{"encoder_arch": "ecapa_tdnn", "model": "encoder-decoder audio transcriber", "dataset": "read English sentences (LibriTTS-R)", "train_examples": 15625, "n_mels": 40, "hop_length": 160, "input": "log_mel", "spec_augment": false, "win_length": 512, "tokenizer": "char", "vocab_size": 32, "encoder_norm": "batchnorm", "encoder_activation": "relu", "encoder_depths": [12], "encoder_kernel_size": 5, "encoder_stem": "single", "encoder_widths": [320], "fusion": "cross_attention", "decoder_width": 192, "decoder_layers": 8, "decoder_norm": "layernorm", "decoder_norm_position": "pre", "decoder_activation": "gelu_tanh", "decoder_mlp_ratio": 3, "decoder_head_dim": 32, "decoder_fused_qkv": false, "decoder_bias": "all", "decoder_qk_norm": false, "decoder_layer_scale_init": 0.1, "decoder_parallel_block": false, "decoder_inner_norm": false, "decoder_drop_path": 0.1, "decoder_positions": "rope", "decoder_cross_attention_every": 1, "decoder_tie_embeddings": false, "init": "trunc_normal_002", "residual_init": "zero_last", "optimizer": "adamw", "learning_rate": 0.0019, "beta1": 0.85, "beta2": 0.999, "eps": 1e-08, "max_steps": 8100, "batch_size": 128, "epochs": 66.4, "lr_schedule": "cosine", "final_lr_fraction": 0, "warmup_steps": 400, "weight_decay": 0.0}
Rows from block 9 of the audio encoder of a small encoder-decoder audio transcriber, named by matrix and row number. Each number is 128 + 32 x the weight over its row's rms, rounded and kept within 0 to 255. All counts start at 0. Numbers have three digits each.
Before each channel's rows are labels from the 100 clips, of 14976, where the channel reaches its highest value: "strongest on" is what is common among them; "loudest" is the band of the loudest frequency at the time of the peak. Only what is clearly more common there than usual is listed. The data: read English sentences (LibriTTS-R).
# c30: last pointwise conv (encoder.blocks.9.c3.0.weight, 320x320x1), inputs 0-106

strongest on: the word "if"
loudest: 250 to 500 Hz
c30.70:105110062113117146109087116124091119112136226117095120159125167147164121111133087128122118123118107120091033124136117111080188127099124005170112085182120130116110055172144141144094118089117163082128101115242169080125176044141116207112147129155176109130155131152095124149170148114138135111125126095157070139054134000137136

strongest on: the word "i"
loudest: 500 to 1000 Hz
c30.304:122079044144118201091141101136087162108138146119134071073067111105143159145097062137107129075091186138104126094124098106163052109123127128115145133079099165105101169152128134098103121117079203145163157103136083112140139118120135125145088076095048130128068096077215131149084108146172163046111202037085141085098148092102097

strongest on: the word "not"
loudest: 500 to 1000 Hz
c30.302:126115198106095080080110090130061120169111085100096138107124084134062090084091119074099116128153159090127177112107111129127045146116133163130135127107146166111153087091181104144079138138132189141094143102058134076046120112118096154152097124107059155091100114128137170154129136137150191118104152118086113115192101131142128

strongest on: the word "it"; the word "in"
loudest: 250 to 500 Hz
c30.56:110162086131120168148088106144078066091092202130150115123093119117178134154135131026119134128103082131151090160147127122091220086115081004114121026147137121131129174134135171129120131118144156077101100121172097039133149073127143115132117072110114128107127085135112130134125131156131085144120113063084116144155123109090081

strongest on: the word "all"
loudest: 250 to 500 Hz
c30.102:159123165097047107115131134136109123116124117109127166151112159100183118131063108124120092111126153091129146153141123146139099141103090108088126161175080139170089106148125135075176180122145112095112150146136153156145125135129167163114106093139078117100176142143141149130138110150169123175039165143142147118114100128108141

strongest on: the word "the"
loudest: 250 to 500 Hz
c30.9:123179168102109112125147139111118137060211091107107061159106147104102168134116093111182128094173127106131102119141117128084162134056130127202147120105132162141161146164132120130109098115052096117103107109109067106128181133132104156163198123199148082089164104116205117169098083181140159110121151155087079139097180122114201

strongest on: the word "said"; the word "she"
loudest: 4000 to 8000 Hz
c30.147:101101136106140118165131136108118167128110093090074056090117146133142103112104088140078144138062117104144135081132114036095121098109076129065167114099134123120105103125127146126153108121133157133131119191110119050049147174164094137138131103064143154082073154172167117088138099073178130115135138102103134066135121106118109

strongest on: the word "this"
loudest: 250 to 500 Hz
c30.175:157132129100101152155140164097119137131144117102131159139131136112129095136090119146107146142126143086138117124156127173133177112121088158130115123106149146102125150131138131119123126150103125143158135132138113139171166167100121146133107102174148149132170166209142091091160143092113066228090043142118190156159162189093068

strongest on: the word "for"
loudest: 250 to 500 Hz
c30.32:126131119115101137127131122135098114111128120113113119115141099146071139077104127125084157118124114117110106103099131106119126110128111081111124105121112096083103081142130135103066055106117149107084101128120127132176123140114124153106149150138150151139151114099131156117121110105153095125148121133106104140110135108101193

strongest on: the word "she"
loudest: 2000 to 4000 Hz
c30.42:139179126091150096161116126109114123089097142104091144169144123157147117136127133081150123137162132098094168127084126140038147115117121109149101105142113161068129125101117190131077115127144090145061155068154150130073075110113142094095158161117091156154112129110080120172157171162177190080167124110175113081095147094128111

strongest on: the word "she"; the word "said"
loudest: 4000 to 8000 Hz
c30.219:083123094070207106111126109102111081119164149086104133154097152190161102126110104117117097140190112108186180157146117106128154120070139173110076118120109143110144125168134160120139158125131119144091139151098137157140148097095157130087152095116079114157104107138104120142111074162144059092169159115142121117070104126171131

strongest on: the word "the"; the word "with"
loudest: 250 to 500 Hz
c30.301:097134160111094121145136089126117124115114130117110059173095119149111151092113122087061107153142040109165156087061073115089111110134154161093115099137165079156189184173131203155086140121151125116116088110115100137108119129100185199143189190187129147084170160133152159141134104059176069161134137100114123169168124128098154

strongest on: the word "was"
loudest: 250 to 500 Hz
c30.317:138142068139209123151179133143147139099174147138146118125081116144147129158172122109108105117103104120115046092128054117164112107152162099106139108120145175123083099120120114075094108035145144119105109145146061151147131162123122076173138091165150091076136108109108141139099120132107069175068044076138097135128121152155160

strongest on: the word "but"
loudest: 250 to 500 Hz
c30.92:201123094096128104168113072110072145124139137100088096084073135168104109134094150138068101068146144085052080106122127128092091108107110090115108156107084141106154079145066142115075133128154152126153179105122122120142143121093157096138108124125163132143109118105169132149101119063076111103118195142087097148134069019086139

strongest on: the word "was"
loudest: 250 to 500 Hz
c30.180:137114119128100069112143082097125083093069169100116081204155131125106171125131117155118109114106150150133159142164127123151116083103114158082113120169160097114150149138132155047078104112093165099109155144133134125131114083124105109112046140137081184122123121117112068078130158120180117198164020102169113082140079185128120

strongest on: the word "one"
loudest: 4000 to 8000 Hz
c30.200:113118129141125106114106072124054100123099134125099130104104094069139116117129172168152141114141126163113158120104154131160148109141081163067129147102119180083120127090099122091109124107089150128119146113140117132125108101112081145114127124137077126158142083039114094110114147178140198129141132135120098126062094144134135

strongest on: the word "if"
loudest: 250 to 500 Hz
c30.237:112171098087157160129107107113129126163141182085119191095184113113213118161081137097101097154142127105148120064150100084166195109104137065112086087148151107168142094113150107097116162117124115085123117134153133134090179144116085161129096112073141180121131103057081113111057057063094147112096111195135174092106070107126154

strongest on: the word "is"
loudest: 250 to 500 Hz
c30.157:123147159143116088103092115081111103106135166148093139130109148109155105108119071081104144092075046104144133137113088142160148109126113107107138106137175143155116121120126130074120094123096135159163155165130097185157112107108097104138137078125112112139091104171117117202120108207073133152128050085111145158139084115179117

strongest on: the word "it"; the word "his"; the word "is"
loudest: 4000 to 8000 Hz
c30.140:099104138086141124091116141139126151098194197088138176177102153125135101120097127152110097168128176104116117144120136172086136163056113156140086115198148184119142116100165102096112128098129078118211140112145137080103132179135115137066070090159057140121128203169132127131209153115121084199094141075131135067178132184163077

strongest on: the word "when"
loudest: 250 to 500 Hz
c30.168:122140093063122210135103142092081153171136118106084119141138142145117133154112119099125112108104115113129110177123158143137141135097113125161074134112149121121143183177122159160118143120094120137157109149132079133168175103129127114098133165127074208102054108123137100127127121196204169080131128161152106092080128135161171

strongest on: the word "be"
loudest: 250 to 500 Hz
c30.146:094114074139169080107135143125108108141153083107093077099135097109097126130135134068127139114093101151117142109118109127080036044095134067115158121075106113132134099120070056163140117141107162097095168119153143081087105149147038070149092120166132114088115060084167113156169120171114125122095166043115101063134121163113091

strongest on: the word "this"
loudest: 250 to 500 Hz
c30.108:149181147119150142154141128116126034130116156122115043138111141157130186161146098032154119145058106117172116160158066170092170133129106101177130015118156114140127150106171150153116171138167168099144104156153124201191143103119185157147133096149129087113125076149123092117100147116100121159135100020152073157089114082207102

strongest on: the word "that"
loudest: 500 to 1000 Hz
c30.307:065146130090126138087130096107112113164088126134077165156091137191079140156133126113116101085163155155136114058169099120136124095116104178109096132115133102133095133090130138142121152112160216104142190093083125153120129136142179157134131095109164132098130132163120129186181147070069128155128255096090155150126092114145117

strongest on: the word "little"
loudest: 4000 to 8000 Hz
c30.11:087056051115108094099129138122116124082145102103114156122110084076114138118128118138120102147120131136131083127116132161102154087101124071069130126145119087118074120105070094079179119177097136141126102177133118117114120112114147117146072127114081085124133076123136098138150150133018064140094071060128120125147119201119105

strongest on: the word "in"
loudest: 250 to 500 Hz
c30.216:091158114100111150076143093111137116112179139115085099106069171131218130158066081163115093121097130091131130117128102154090172147106122138107136121065043149104136162168133140088063130101099140140110124167121121109057162107136156158098163042130126110132099070102163142102079125149174062108196145151106152110097143084076121

strongest on: the word "if"
loudest: 250 to 500 Hz
c30.25:101154101115101202113115136149113133102106180121122133145096166143221121130111089121089126130175085097148143117107089106155197112113138154135114070083125172084113126109141147161119173068148092083118113122152145112118130125148195166103090127146092159125110098063104135182099104067127082130111081176100083121093120071111140

strongest on: the word "the"
loudest: 250 to 500 Hz
c30.76:090115128092109114097125154110080164073086129120122074199168111147145139085173135021145105122116116116086087132067031178194124080070118081128081074162116071092159121121129131145093121140146038098124108138131109043085127190144136187095130200183147152097154111116133191150144145042199166147067101057122084127108094093113125