Weights of a small encoder-decoder audio transcriber.
Model: encoder arch ecapa_tdnn, encoder depths [12], encoder widths [320], decoder width 192, decoder norm layernorm.
Training: adamw at rate 0.0019, batches of 128.
Data: trained on read English sentences (LibriTTS-R), 15625 training examples.
Rows from block 4 of the audio encoder of a small encoder-decoder audio transcriber, named by matrix and row number. Each number is 128 + 32 x the weight over its row's rms, rounded and kept within 0 to 255. All counts start at 0. Numbers have three digits each. After the name is the row's rms in percent of the matrix's.
After each channel's rows are labels from the 100 clips, of 14976, where the channel reaches its highest value: "loudest band" is the band of the loudest frequency at the time of the peak. Only what is clearly more common there than usual is listed. The data: read English sentences (LibriTTS-R).
# c30: last pointwise conv (encoder.blocks.4.c3.0.weight, 320x320x1), inputs 214-319

c30.26 103:139162145152154152154086091122101097156218183167147124138089105136104119101113095098143048155143141177131166092104104124093101120124143115097121123183087121160123062150074101183156133104109097143151156072108120143148117116123130136148084102078130117123125127136123139086108149191153122112113139081091057152139091131133
loudest band: 250 to 500 Hz

c30.9 098:134111079147123075144122114103109140170176142125086085135137114131145174134129189121144019166125170129148127129040101136128129111110082140047053135167156178160168125115127153100161113137168145133175155136156191091178147121130171128149124108178184066196142101120151145125134114134126128152182148112166074169150157135137
loudest band: 4000 to 8000 Hz

c30.36 111:145126077124115162092072060158079109122131086079134091091039160138110058114142118127127158144114071161145168161128112105149064115153170109108191146122139125091003161163050093130170123157116075126161133093123123098159116131065121127164096087104141121073112187115139142173104129138146168106109136125173084086116136092116
loudest band: 500 to 1000 Hz

c30.126 094:108091112098126118113089143117158113137184154180151138148117112097110103133160158144110031148125095123155105131080130168146127111129105173134057117153149112174146149108150160171080118085156074095165143088135110119150121106110127142147098122181213165189154136150142117154144113104114096137126096072160116161125102141196
loudest band: 4000 to 8000 Hz

c30.240 102:138128094155161154186102156125065080077148135118162189100150107145115097135118122066137120078154108136170126044132154164144080136129179125142154157104116139103188097122142157094151100145132139138144074105114149133131119138136147166094100155157151093098124136097157158120133155176150117181134146148127157128124169163093
loudest band: 250 to 500 Hz

c30.49 085:145078148140135138115086129129105137155140090115125163089145111117118121082031083119106171146079117106124140121159104158150135137128105166237145083122119176132137133106100118120120179141105139096151127072138096134141119145178116160129105142111147138159100196140094103113077047129120138226160171092116138102112082125151
loudest band: 500 to 1000 Hz

c30.213 104:116096090146135116078079077169076085143139091082040115084092100099147069125114156091139099097151152102114129079103111103087060135160143135081122113141085120138124094152083179083088150180105108173127153111122175097156124160121179115139135118173127119105161151165121143124121143101132089091133145135118162140132091110133
loudest band: 4000 to 8000 Hz

c30.23 086:151112094072063135181095116163119087127077093131097117149132156081123151131081112135142173178142062108131088162103073148134142089110113097150032101147094071076098149110182142077086112164082101131166106085187123093088140135130130124181088126100142095171081152099130133121150110124126141141126179173121183107204084126155
loudest band: 250 to 500 Hz

c30.11 113:094050076144127092138167160077104079097194102089080165141152151161072082152157142112103141093136070086154053078191106149122172100155174177130147097197096115069165086143099166071107134092132163148134052139131107095200118148133161067096093164184111145060158128099082156122152076111133096130090118089155136176113132081104
loudest band: 4000 to 8000 Hz

c30.147 103:180167050157135068181126108124110063093142139096130076109161137119086146112113133141127153152100121084108165115119158143094153120117099136123106164091155111143089116131145059112149119141148142094123123132158111134106116096110133148139168132134190079124114082136127102096105121102120104102148155120165133145156166137101
loudest band: 2000 to 4000 Hz; 4000 to 8000 Hz

c30.8 114:160096115138140108143147146068108088128201169089173156076157121092096098160126115149103123145160149108209105126198090086075136123072139201112151119133100130168145132165111152121159139097146131116088128147142134181149151106146090115132170146156081151165150096156153119113097074099096148132139119105090086150159192163164
loudest band: 250 to 500 Hz

c30.3 103:104078114095135143158106096122131087078059091127068162109106111197116120105194182111141093164112145125103069092133153090150193135189106125161127136093206191120122171157167098101208132178178088133144131143155151136140145122190153149146108123132142106189123168119112130168148126116120124135105166114134138145137095127192
loudest band: 250 to 500 Hz

c30.271 096:155134102094121105034143145145122161183154129118149131101163149123092103156160078086118143146145096150105169140182177121069115122166056121185125121100092136101119135132145159157099095124141096108168175194141105147123147148137169117149131132134219123114084179164140118121105145126139137104143148111151117145135138135073
loudest band: 500 to 1000 Hz

c30.139 098:138166152110153094137151180073142186105137139092081166137114071158162068180144149103162141157123144082143090171156115149098155133104130155155145156150161146075197073170127203108141099073127125131125158153119130099138126117188131121129205159147150123099141137136145109126142089123136126167165124121196099156099128123132
loudest band: 4000 to 8000 Hz

c30.150 093:190113137117117220158088114132112141171097132094157140119142107135088107168072150141151152165147136071139157072121106117105204087169125117145112087160161124101100087079124178142108149142054088128133115094150120193206118139117122114101135127156120087157127162152159147126056107146118146162136123111154134147107121117157
loudest band: 500 to 1000 Hz

c30.293 092:109193107115181145156120121170137174132163100067072123118115140071100114073100110110140119102136127083146120135109138093139175080123138053133144103101126160085107112124154112200165168122160163143146180072174186104091152164193142103102106128146137039129141169166132142124138096121140150130098134100135104088090110128072
loudest band: 500 to 1000 Hz

c30.250 100:136088149137156137162113140151110100117121151144125122108133134123110164092111115129145156198186160157135122096157081091104116107146129187153138131114155114110138197157109113101122117094135121113134112116144128164132160095124054162119123144136175150147130121175178135132225086125120039158121145081165159135141144147116
loudest band: 4000 to 8000 Hz

c30.178 110:111125147097130101148125118111098137091148131131142118078166077094131093106150179079130157121129130142148126084162149144037146136167061095052101108154112108083192133126168129122121110174116107134131141110156121102181113113189071138098111101193098118149104128108072113066081068146114095122135062097138063143113102089190
loudest band: 4000 to 8000 Hz

c30.56 105:083100110112133083160108113143128120102156143084131120074169078082112156133139125168116134057124107103132110086112110106127092128115167101131151081192141091109146090067121102088139127171102138116109080116111121087140105138108100072140115095149070097164142080159144116140072087147121115122055112092142169106094152081155
loudest band: 4000 to 8000 Hz

c30.157 097:140126109182137102173137076117123092154149098122188147105159095123096112109131133124121062067160127079130087124143094110088107150079168103136124101090194179163119138114077176067193118110068153151157103114124138158135090133134079131160084092153085120180111067108183121104092134175133089097088143130159134147150082113180
loudest band: 4000 to 8000 Hz

c30.72 104:191109148110155115147046092094117160134089183087088084112138117140118174126091142085147117108152180170150136099111160118143126106177135107133130143155135079161167113102189167161158162137078087111059189117118117125227168076083164136106081095021092120100110173206196121174146187141109109074066090124147149138131111083145
loudest band: 500 to 1000 Hz

c30.232 097:135081178101137145146121153163117110169123111116186156095138144151134158101117101082113125073098061168177165093141076115110160149122131116170085048171101138120151132091112117139071120158123148113161142104154112145099138154159140178164081112147148101129087124089133120075131091138111127152158128105168132060099126161128
loudest band: 500 to 1000 Hz

c30.47 093:149110096131136089143108094147153094184104108161155141154112135121140181124167072119142132114184140143143136102081140099122174134118101151107148103056092159046070131112114135121165112134109159110127136124066160112171088118086165154110100144049129135177132154106179124152075151138106114123105128100129160091134144169068
loudest band: 500 to 1000 Hz

c30.89 102:119148150115168181173100162131088072111142085100098124122139085140135105122142189125123104126145133158154187129139106105095101118108175094121169147135088146144080129124172115123145060138147172127116138135053149158097115131103175160080088190131157140118115065125153115095134214149126122106116155151132125145114188130126
loudest band: 500 to 1000 Hz

c30.28 111:106024127077128087149132180065098079123097148042147091146133091172134049147114121084109131088159096103134097096139094123131164143038170128078158110151129155176168063137107125067160111138121185147130066161152138159113127134120111119144101169137125141088139111173183125086115107109149111166119104070190093145117125037110
loudest band: 4000 to 8000 Hz

c30.277 101:101142084154138144149165095147136063105131124121163152144100137166136120074138129105133151081075055128099188203158144076114103114180184170138100090109188177156084115155165118097096133140123107107159104103040098098110096144065065145144066098073101129087120146093092125150106105125131124123126120159092135108117165157141
loudest band: 250 to 500 Hz

c30.173 102:141139116147142104067107063091120100141135117159142186161131110154157126136128145076134046018163102109160196052170140116136114167187143158134151067117146123136110117100084131149110103143134109107123125115118120171194127124119105163142076085121051105124101173153138125075103108116152072161098156111108142143071104115090
loudest band: 2000 to 4000 Hz

c30.254 098:155031158137071130142062146094070114131108106122115177111123108129147098119128113124169169086092103175119108114165135147089099096135147130131126159130175105116118144127100109095147156097058116116109098091091145143138048093153058138112132126115089163091120088161147095127111105086124082150109102098106117126152064101160
loudest band: 4000 to 8000 Hz

c30.319 098:134122114169135092178156123116147072152169124144144102140141108160079129181140161120150090143143149095166130137119140105122164116118104126068165157125080184134156083205170103115140144117120163160120135214119147129056158150143103190151084139169117128115120138129165137152129143137164084160156133087080115178165155129109
loudest band: 250 to 500 Hz

c30.38 103:108140136182161144176132122133124128136136091102147123127095123098162101117093097082099134161111127204105123120085056183106127157206169148082189168058140136123147170116150057113137126151179162118122115117136093205088116122101064094132148140126092070105089136181124115149154125095085135161112127211087122144100211132120
loudest band: 250 to 500 Hz

c30.287 089:209127126113101159181112112123154096190163118139177159131118066131129119125018117146251121157153073149104127153123151081127152108147148140154159142137119106127067091199099092120134118118172122209136107111131253147142141163145125171119122146134108151177177150175176219155127133149190140126135140120111139084141137176075
loudest band: 250 to 500 Hz

c30.184 100:092061110148119156079121118062133064099175101112088130143133163149099137099115132153125106091084076083072140121132130132110154143130129141156129123181159150122099098099104147104172082122050127106186099118134117175152115105117105099162120148097090131040129140061155136109116106186094116100123169155138109125133155161164
loudest band: 500 to 1000 Hz

c30.54 098:069113134108109163145107115140108174117150123149096111133130118094141129032157090160114094081138150146083153083136126077100113069117065124090084125129105102116103126098135081191158152151120135095152120074095116163103080136150144174095059150132179082150151177109116122089054145171104120048140111085130093114078115133068
loudest band: 250 to 500 Hz; 500 to 1000 Hz

c30.183 100:124083103163105108112143149111149141070133139143109190071085098155125048142087139075155116151139124122145094158150164108118161139203122178149165116182163118132063090109130154138103125120157146123113109075157108140122140165139140131115099129123103128081163171100099137168127144192137161114195123043161127167121130113106
loudest band: 2000 to 4000 Hz

c30.205 108:131100091171131087149153152106134184137096109118181122143117154109122177169075061179136180157128106143215180144120097099182125168090083185207138144107131143121071107109074148129105163155103120128170108190055112080092144131085129127129135099099142167178088061069167134203132089148123105121107130071081165100148133125148
loudest band: 4000 to 8000 Hz

c30.206 090:107080099083155189125064114176058156149147116129138179109113136158148126035150156111150172177114038156097130111127105133086117086115094106121075000120112129094104117091153071146096140148125105134126106077159123183193111124142135148159100103127129100045145085111087127104121146139129134109129132101211140140099160122200
loudest band: 250 to 500 Hz

c30.91 093:134126098077158118170131080171085053135085116071083154129141139187069119102154120140160103137147071118110068123106119139113114104100184077104165076125123169111057150118122125090114119149143119133101186091181162079084154139190187118147055126173148048152127173108127141163148146073114136129117130097117144125083127122127
loudest band: 250 to 500 Hz

c30.171 099:127074154178141111186081131105113111104127185135139149139104084189118104145134095137123130044155076131137151141160114042113100147084191133124100141195130194144130052197091148077130100129098138145137127098132151160109104145162111144142081086118095142098153131123142112153128097079143156122041150106144159092099098087136
loudest band: 4000 to 8000 Hz

c30.201 098:165202173126127140184119110146092145183133104098094090129150093063132165135116129145166109224129114087151128112136153058160117122168121105163135219141159129185110131110107139172121112177136142137111103156146129113185129136133131028141173156130117102120090125157168141075131190140143122150146136091084117102162137123125
loudest band: 500 to 1000 Hz

c30.98 116:172104153114118164140130095147149148156102081087115125200107125104125132136082134114131153149115147140167145158165124117207155143115108128135056112178132127039094097150117135180075129125089105134167160086121121060000161125165124137126113083120104136144083142089128105176112126125118155085198104120078110134153075136072
loudest band: 4000 to 8000 Hz

c30.247 093:088173121158151121142140119117133161136151173143150151144106155081120126099129132090136104147098194177138172138089146106118148057158144051111147120042076111134162086101118098139101144123130139139070118115144123132161157126158127147103140174084160066128133126122153133135109120098118119107156122111132166187104117146098
loudest band: 4000 to 8000 Hz; 2000 to 4000 Hz

c30.252 107:114149126103107148131105150107109174137118249137092097151113152116173139107119169142133071134152140136096086102066147122116104129096120142093096172121106070197126203124134144135136089114187119122081130109178154181136124145130171146125146129138186094185175182124110114152173157157125107116143101127145120151084087126154
loudest band: 4000 to 8000 Hz

c30.63 101:179088095112099146150172080126136171173182097077145108157089161091135091060130106093143145114108086102126146105076078080062039100101097112099104096101132144088124115133095113177122086112096125148139165033149140141112115134150136136101138041141151160079123183117085134105079071095120152120125132094132097109126054096136
loudest band: 500 to 1000 Hz

c30.141 102:113142087116177150140102130147129076149163049184135118156177112130116137097077155156147109074094085125043134163124126100050195094095146099118152075154172095118103082128149112134101140091144120112092188080143129141165134110105115085132145130135146126100152139164109129211108123122099144156111149084171103102130084113109
loudest band: 500 to 1000 Hz

c30.312 092:166147073117130094087162136117166103140129141167142129112106120134121099186116150176159121140183097131151123200144198185145131165122178144165120133184160112106104093180126118092118160081153117182167147128162190117098191179133102133043138135157119156111147186154156185191152082189179142154145162129088108126156128152115
loudest band: 4000 to 8000 Hz

c30.302 094:142156140135093164157096182107115159151124145107083110111096116119180144114085115159131139190111124135110150103126119102060098097105113098166127199175093131168146157162097153168108103102151135132171175084110137117110118117177123158142125066146159135161109136165123157120120160143144146119144161120079090103148041081098
loudest band: 500 to 1000 Hz

c30.124 098:148125092102131090143142132131116136150152065035150183156119094103096098157154133111109115090117131153164188132165136197141134109154095136158100078205086187155143143041119159162123108072161119122108141155163117097081165142160086050158097104164142098157104128124124143121184092124138206130146135140164090122093115138143
loudest band: 4000 to 8000 Hz

c30.82 093:178132101181157101141120164096174148166108131125105199108094090090107135136052160199156093137146120152141103163117159162110158121085122075168138130099116114108127110141153136144164181099109154142136122144136161163163158152145097167065171154112101168127084110145188132175098114168143131147128139109091166111190172148173
loudest band: 250 to 500 Hz; 500 to 1000 Hz

c30.68 101:098093117163119061105144159051108086123144113088143111126116101166103112109048162147138090039119133070068086083105167090108120117119150131141154110116145154147152124131116191101136066107088138165141143124120136172153141138162103159131145126147113097140095125100127139174123108149168136111136163067095145204145109121117
loudest band: 500 to 1000 Hz

c30.159 096:109159104084119138168097153126153095136111124105133130151134126115141193095122069076146124131122155175114168136090106120130143099133148139038117107141094147110135097128096125143091128187135128104107167101151141134128092125137223105117091121124146050156080118139111126136147198138121106047133153101094093124184127125112
loudest band: 250 to 500 Hz

c30.295 081:158169091114110129128138110115172102139097152112146140101062155126126115129115103189179127163146091123117178116153133147227136161075153116238127117137105153134096113118087097126131058136176140246162127145145171159127167249162154122129146143085101087159142137177160226067171120200255162181156167125075098075120140132131
loudest band: 250 to 500 Hz

c30.292 106:100117121097068175151083062143199141176101109098103106180127123120095109092144098063139127144115102124135162115095100075095129114171120118080104147075124130089134093156144115165155108109168081138154127060072125131106142132106139162132150146126103122169131086155134133155080181094109194046159109114148122100102089147123
loudest band: 250 to 500 Hz

c30.300 095:126076089142181157094096120139130163168111163128129089078114116183066122107173188142132058134119078166162101102174106158168114047115091176186124076172106102095114138086145108162146154118099041117131134132164126108160084118133107120055077097151086146125121102101118133165136105105114112099113102082162071169123069133144
loudest band: 4000 to 8000 Hz; 2000 to 4000 Hz

c30.211 089:182124151133160109139137115146179123140086156164199152156143109110155138137061157177134160161132099114137151161139155147161122185123105176224096142123181180113137152166135082151110122121147106105146115138148143086126130148171109196180184110122081205180131173125079122210152143130118173175158116139101101102132097099211
loudest band: 4000 to 8000 Hz

c30.77 099:123135123135131118200135137097143135135155107119138115141116131133169149100125142120113068129080171152051099107107160158152163151165165119153146136134175127110172119120163106126136116190117140118083062078108127142158149124116098051081095180144083103173127084172120103122165139096113124099078101145148149122170162088178
loudest band: 250 to 500 Hz

c30.132 088:168121132169105087102119151071102115103125091142119108103140151188144115079105131180160120157119124132096102079109091044189145111092245134115192173184105170173090108127055155147158044077171120141173121130152130131106108146199129153139125133111126119148175164127132178167099146193174149162148144124133136095157143115136
loudest band: 250 to 500 Hz

c30.145 096:172179096165103131151113142098112175130175087092135125132131118112156103062125135044131079202119123142130114155122143173115147079120086124105060183104127095163131099109098176100149124137135104096144163085114135134161133097109122148084131168126134163066149149129150092106180114097103098081185103116130113162121140152100
loudest band: 4000 to 8000 Hz

c30.294 087:141111106099119085167142129152168109157123134108100150131071130086125098088099147097129111137118179180139121100121134088153088133108143133105075108095117142135175137105148145122148058122109148137137104094106133121093145142125112150083165115045165162116120138139082148138083080076127162080141135111119109161126198129078
loudest band: 4000 to 8000 Hz

c30.181 111:173110155125147190083096113094143097126117116118145170119139030188160122140046122053141139101140128141083090156157067118110127163128185142116133087124240193144164140155117122097116107114109187091089133077066129166079046084151111121167132132054080122143155143158104091194114150103104099117155157155104166136135139118121
loudest band: 4000 to 8000 Hz

c30.166 100:123128114151127106163104138159174134104127133129075141104141105088154106112170047148127090130166073200134138085109115108101130059102086077091155184129076087141077171129189123162127097136090147135120095091097128141166148136096114134079114135111149095178097134158113162091149204145126160049117115111122119054122077098085
loudest band: 250 to 500 Hz

c30.16 105:147058123116093121127146149116152067136133145095105127179111133075147125081164162125142120065078101120113143117087155184086081131116133116125098054101100111158089116139152133114128193158119091143120150076061141142102157126099154133120072140154128157125124107136146122163080125113134108101112130132133131137092090163080
loudest band: 500 to 1000 Hz

c30.174 100:141110130095135105104109075111140089160131147148103116127125109142203094119134146148139107139145078137102149129075118132116160118110094090102115109136143122110058118139122090181085151177119108118138150095125118171220110128109120129161127147056081124105145070138174129126040163136131141117132153092077171113097112153132
loudest band: 500 to 1000 Hz

c30.5 104:122129099139141078169093112150097070122133109100097234118055080127124130128132145121135071139136095102117108136049064089143139133095179093071127100110156110160106150129131098140182092114172137141149106107131151121124100120123117110129148132123170117113100129116139128156107099147133163093135166098171175143086163106163
loudest band: 250 to 500 Hz

c30.310 110:152121179141172093077106117110113105121154087094138107120150066208148122135137117182107146152156053123157152055199128126166163096163104188137134096176095101130105114143096165172095114140093086103143138119122116110138104112112108170083059135124082106128158174140141120143170132163127129140155127071112135079146107116127
loudest band: 250 to 500 Hz

c30.96 097:130100170097105155133131112160090112163130082082115175124143075074136121127178120168113120174125171087173114146141078152130178113064125077201131130096093137114142147088087163132106104158077104079153126119121105118133133110103113091140152129087168111172114174148157101061111109114131145123142172105133112151155161124094
loudest band: 500 to 1000 Hz

c30.19 101:146101162131104081172113168125153141150087114088158114081112091144159150135105129137130088094179123099142164086125129074174129114091156134169161165124125106138135099081101149108136117149117101108072124135185135078194111102152118078142144110118108096214156150198195114098094141189111099155080098062162127135140157100125
loudest band: 4000 to 8000 Hz

c30.51 093:164099178118154149177168098094166141184113109091151139098152087141137199135127135150141146131148073109167103135126096055074089145142111108161104138121152135118152191098108154178175073145118160132106079140136134081079123130133102130089162138105135142146111145164141115097121141154107138114075103150140155127227155107154
loudest band: 500 to 1000 Hz

c30.123 101:122180116127135049142136084128163138099146097125109086158133094161152124095127114104124107163108059103148124103152113173139101153140169144172077110032140133097142137146115138141190106153125142148186154167091127078097177139120113110105139182164124128159121134143155138078136098127164092089102137152141114094158123193163
loudest band: 250 to 500 Hz

c30.246 091:165135110107133201193095173131155114112047146173167128163086128166150112078114133137152143166120128117119115151112084096060174083131047118120141152145168115163122163142140121124117142118211147137107121091103109148113123116118149102097170151130149162129184118113148102163134154102086098145149107135137074119137061088143
loudest band: 4000 to 8000 Hz

c30.88 098:110106061126152097109172127155131130131132094125073136177129091128140150107092135163105090109118067083062070142147124216119117175137120213143070113155110224122124088125135149090124108161132122089126157098141125123174095096123112126112128150135101171108103160133140119170168059152133075131122129131208164112184135084163
loudest band: 500 to 1000 Hz

c30.25 104:149145151160124100121097134100056178116121093091168127069156171159101148133130113068148096083152071115157110122163121118146158165075101119077084092119100125089113110109149120074152093100087108122099122119141142108115164139061133107122084089116147116153128142182174137100115091134110110070105120084138150107178153155157
loudest band: 250 to 500 Hz

c30.230 100:127146082181130084141142140063088131101205159116109117154128142121062123083073102113137053168142148139136103095073133098118120123124119128086203142146096139166082083140118084161165128091146095109142098049137153109130120130106073100091143107131180106089114078140151142115163097170145162098146103065119099112105123130075
loudest band: 4000 to 8000 Hz

c30.90 096:089134122129130136092137111122125117128168088181176105109131106134115145111180094072139129127146082184091129197166064107130130134116091176130074137152148118140154069104116135119120115089108045129108091126106140121151160126070116131136163113141135168148176104174159124098094090068131098135145102114143102125105089119107
loudest band: 2000 to 4000 Hz

c30.198 092:167166098123102191153040160139098162148138133156108084113109162130109172158050123135161107214107148091123124097086171110087128161132076126137165138129093077128151213137097132153100127180183130160154147058165150086147155131174137140152121133168173098191127123148104139110142147196152134131101135049156094142091062083111
loudest band: 4000 to 8000 Hz

c30.39 097:075166113115113122163149176126164154109159172104094149131156118158113112142109130102144086080131152073082149102126090135121096173104172138112140209105144157118166108124113092111145101117127143143126098085119138136051112133130098150149158084139134128162163098123127130146120148203127062179106127097165112143124170135174
loudest band: 4000 to 8000 Hz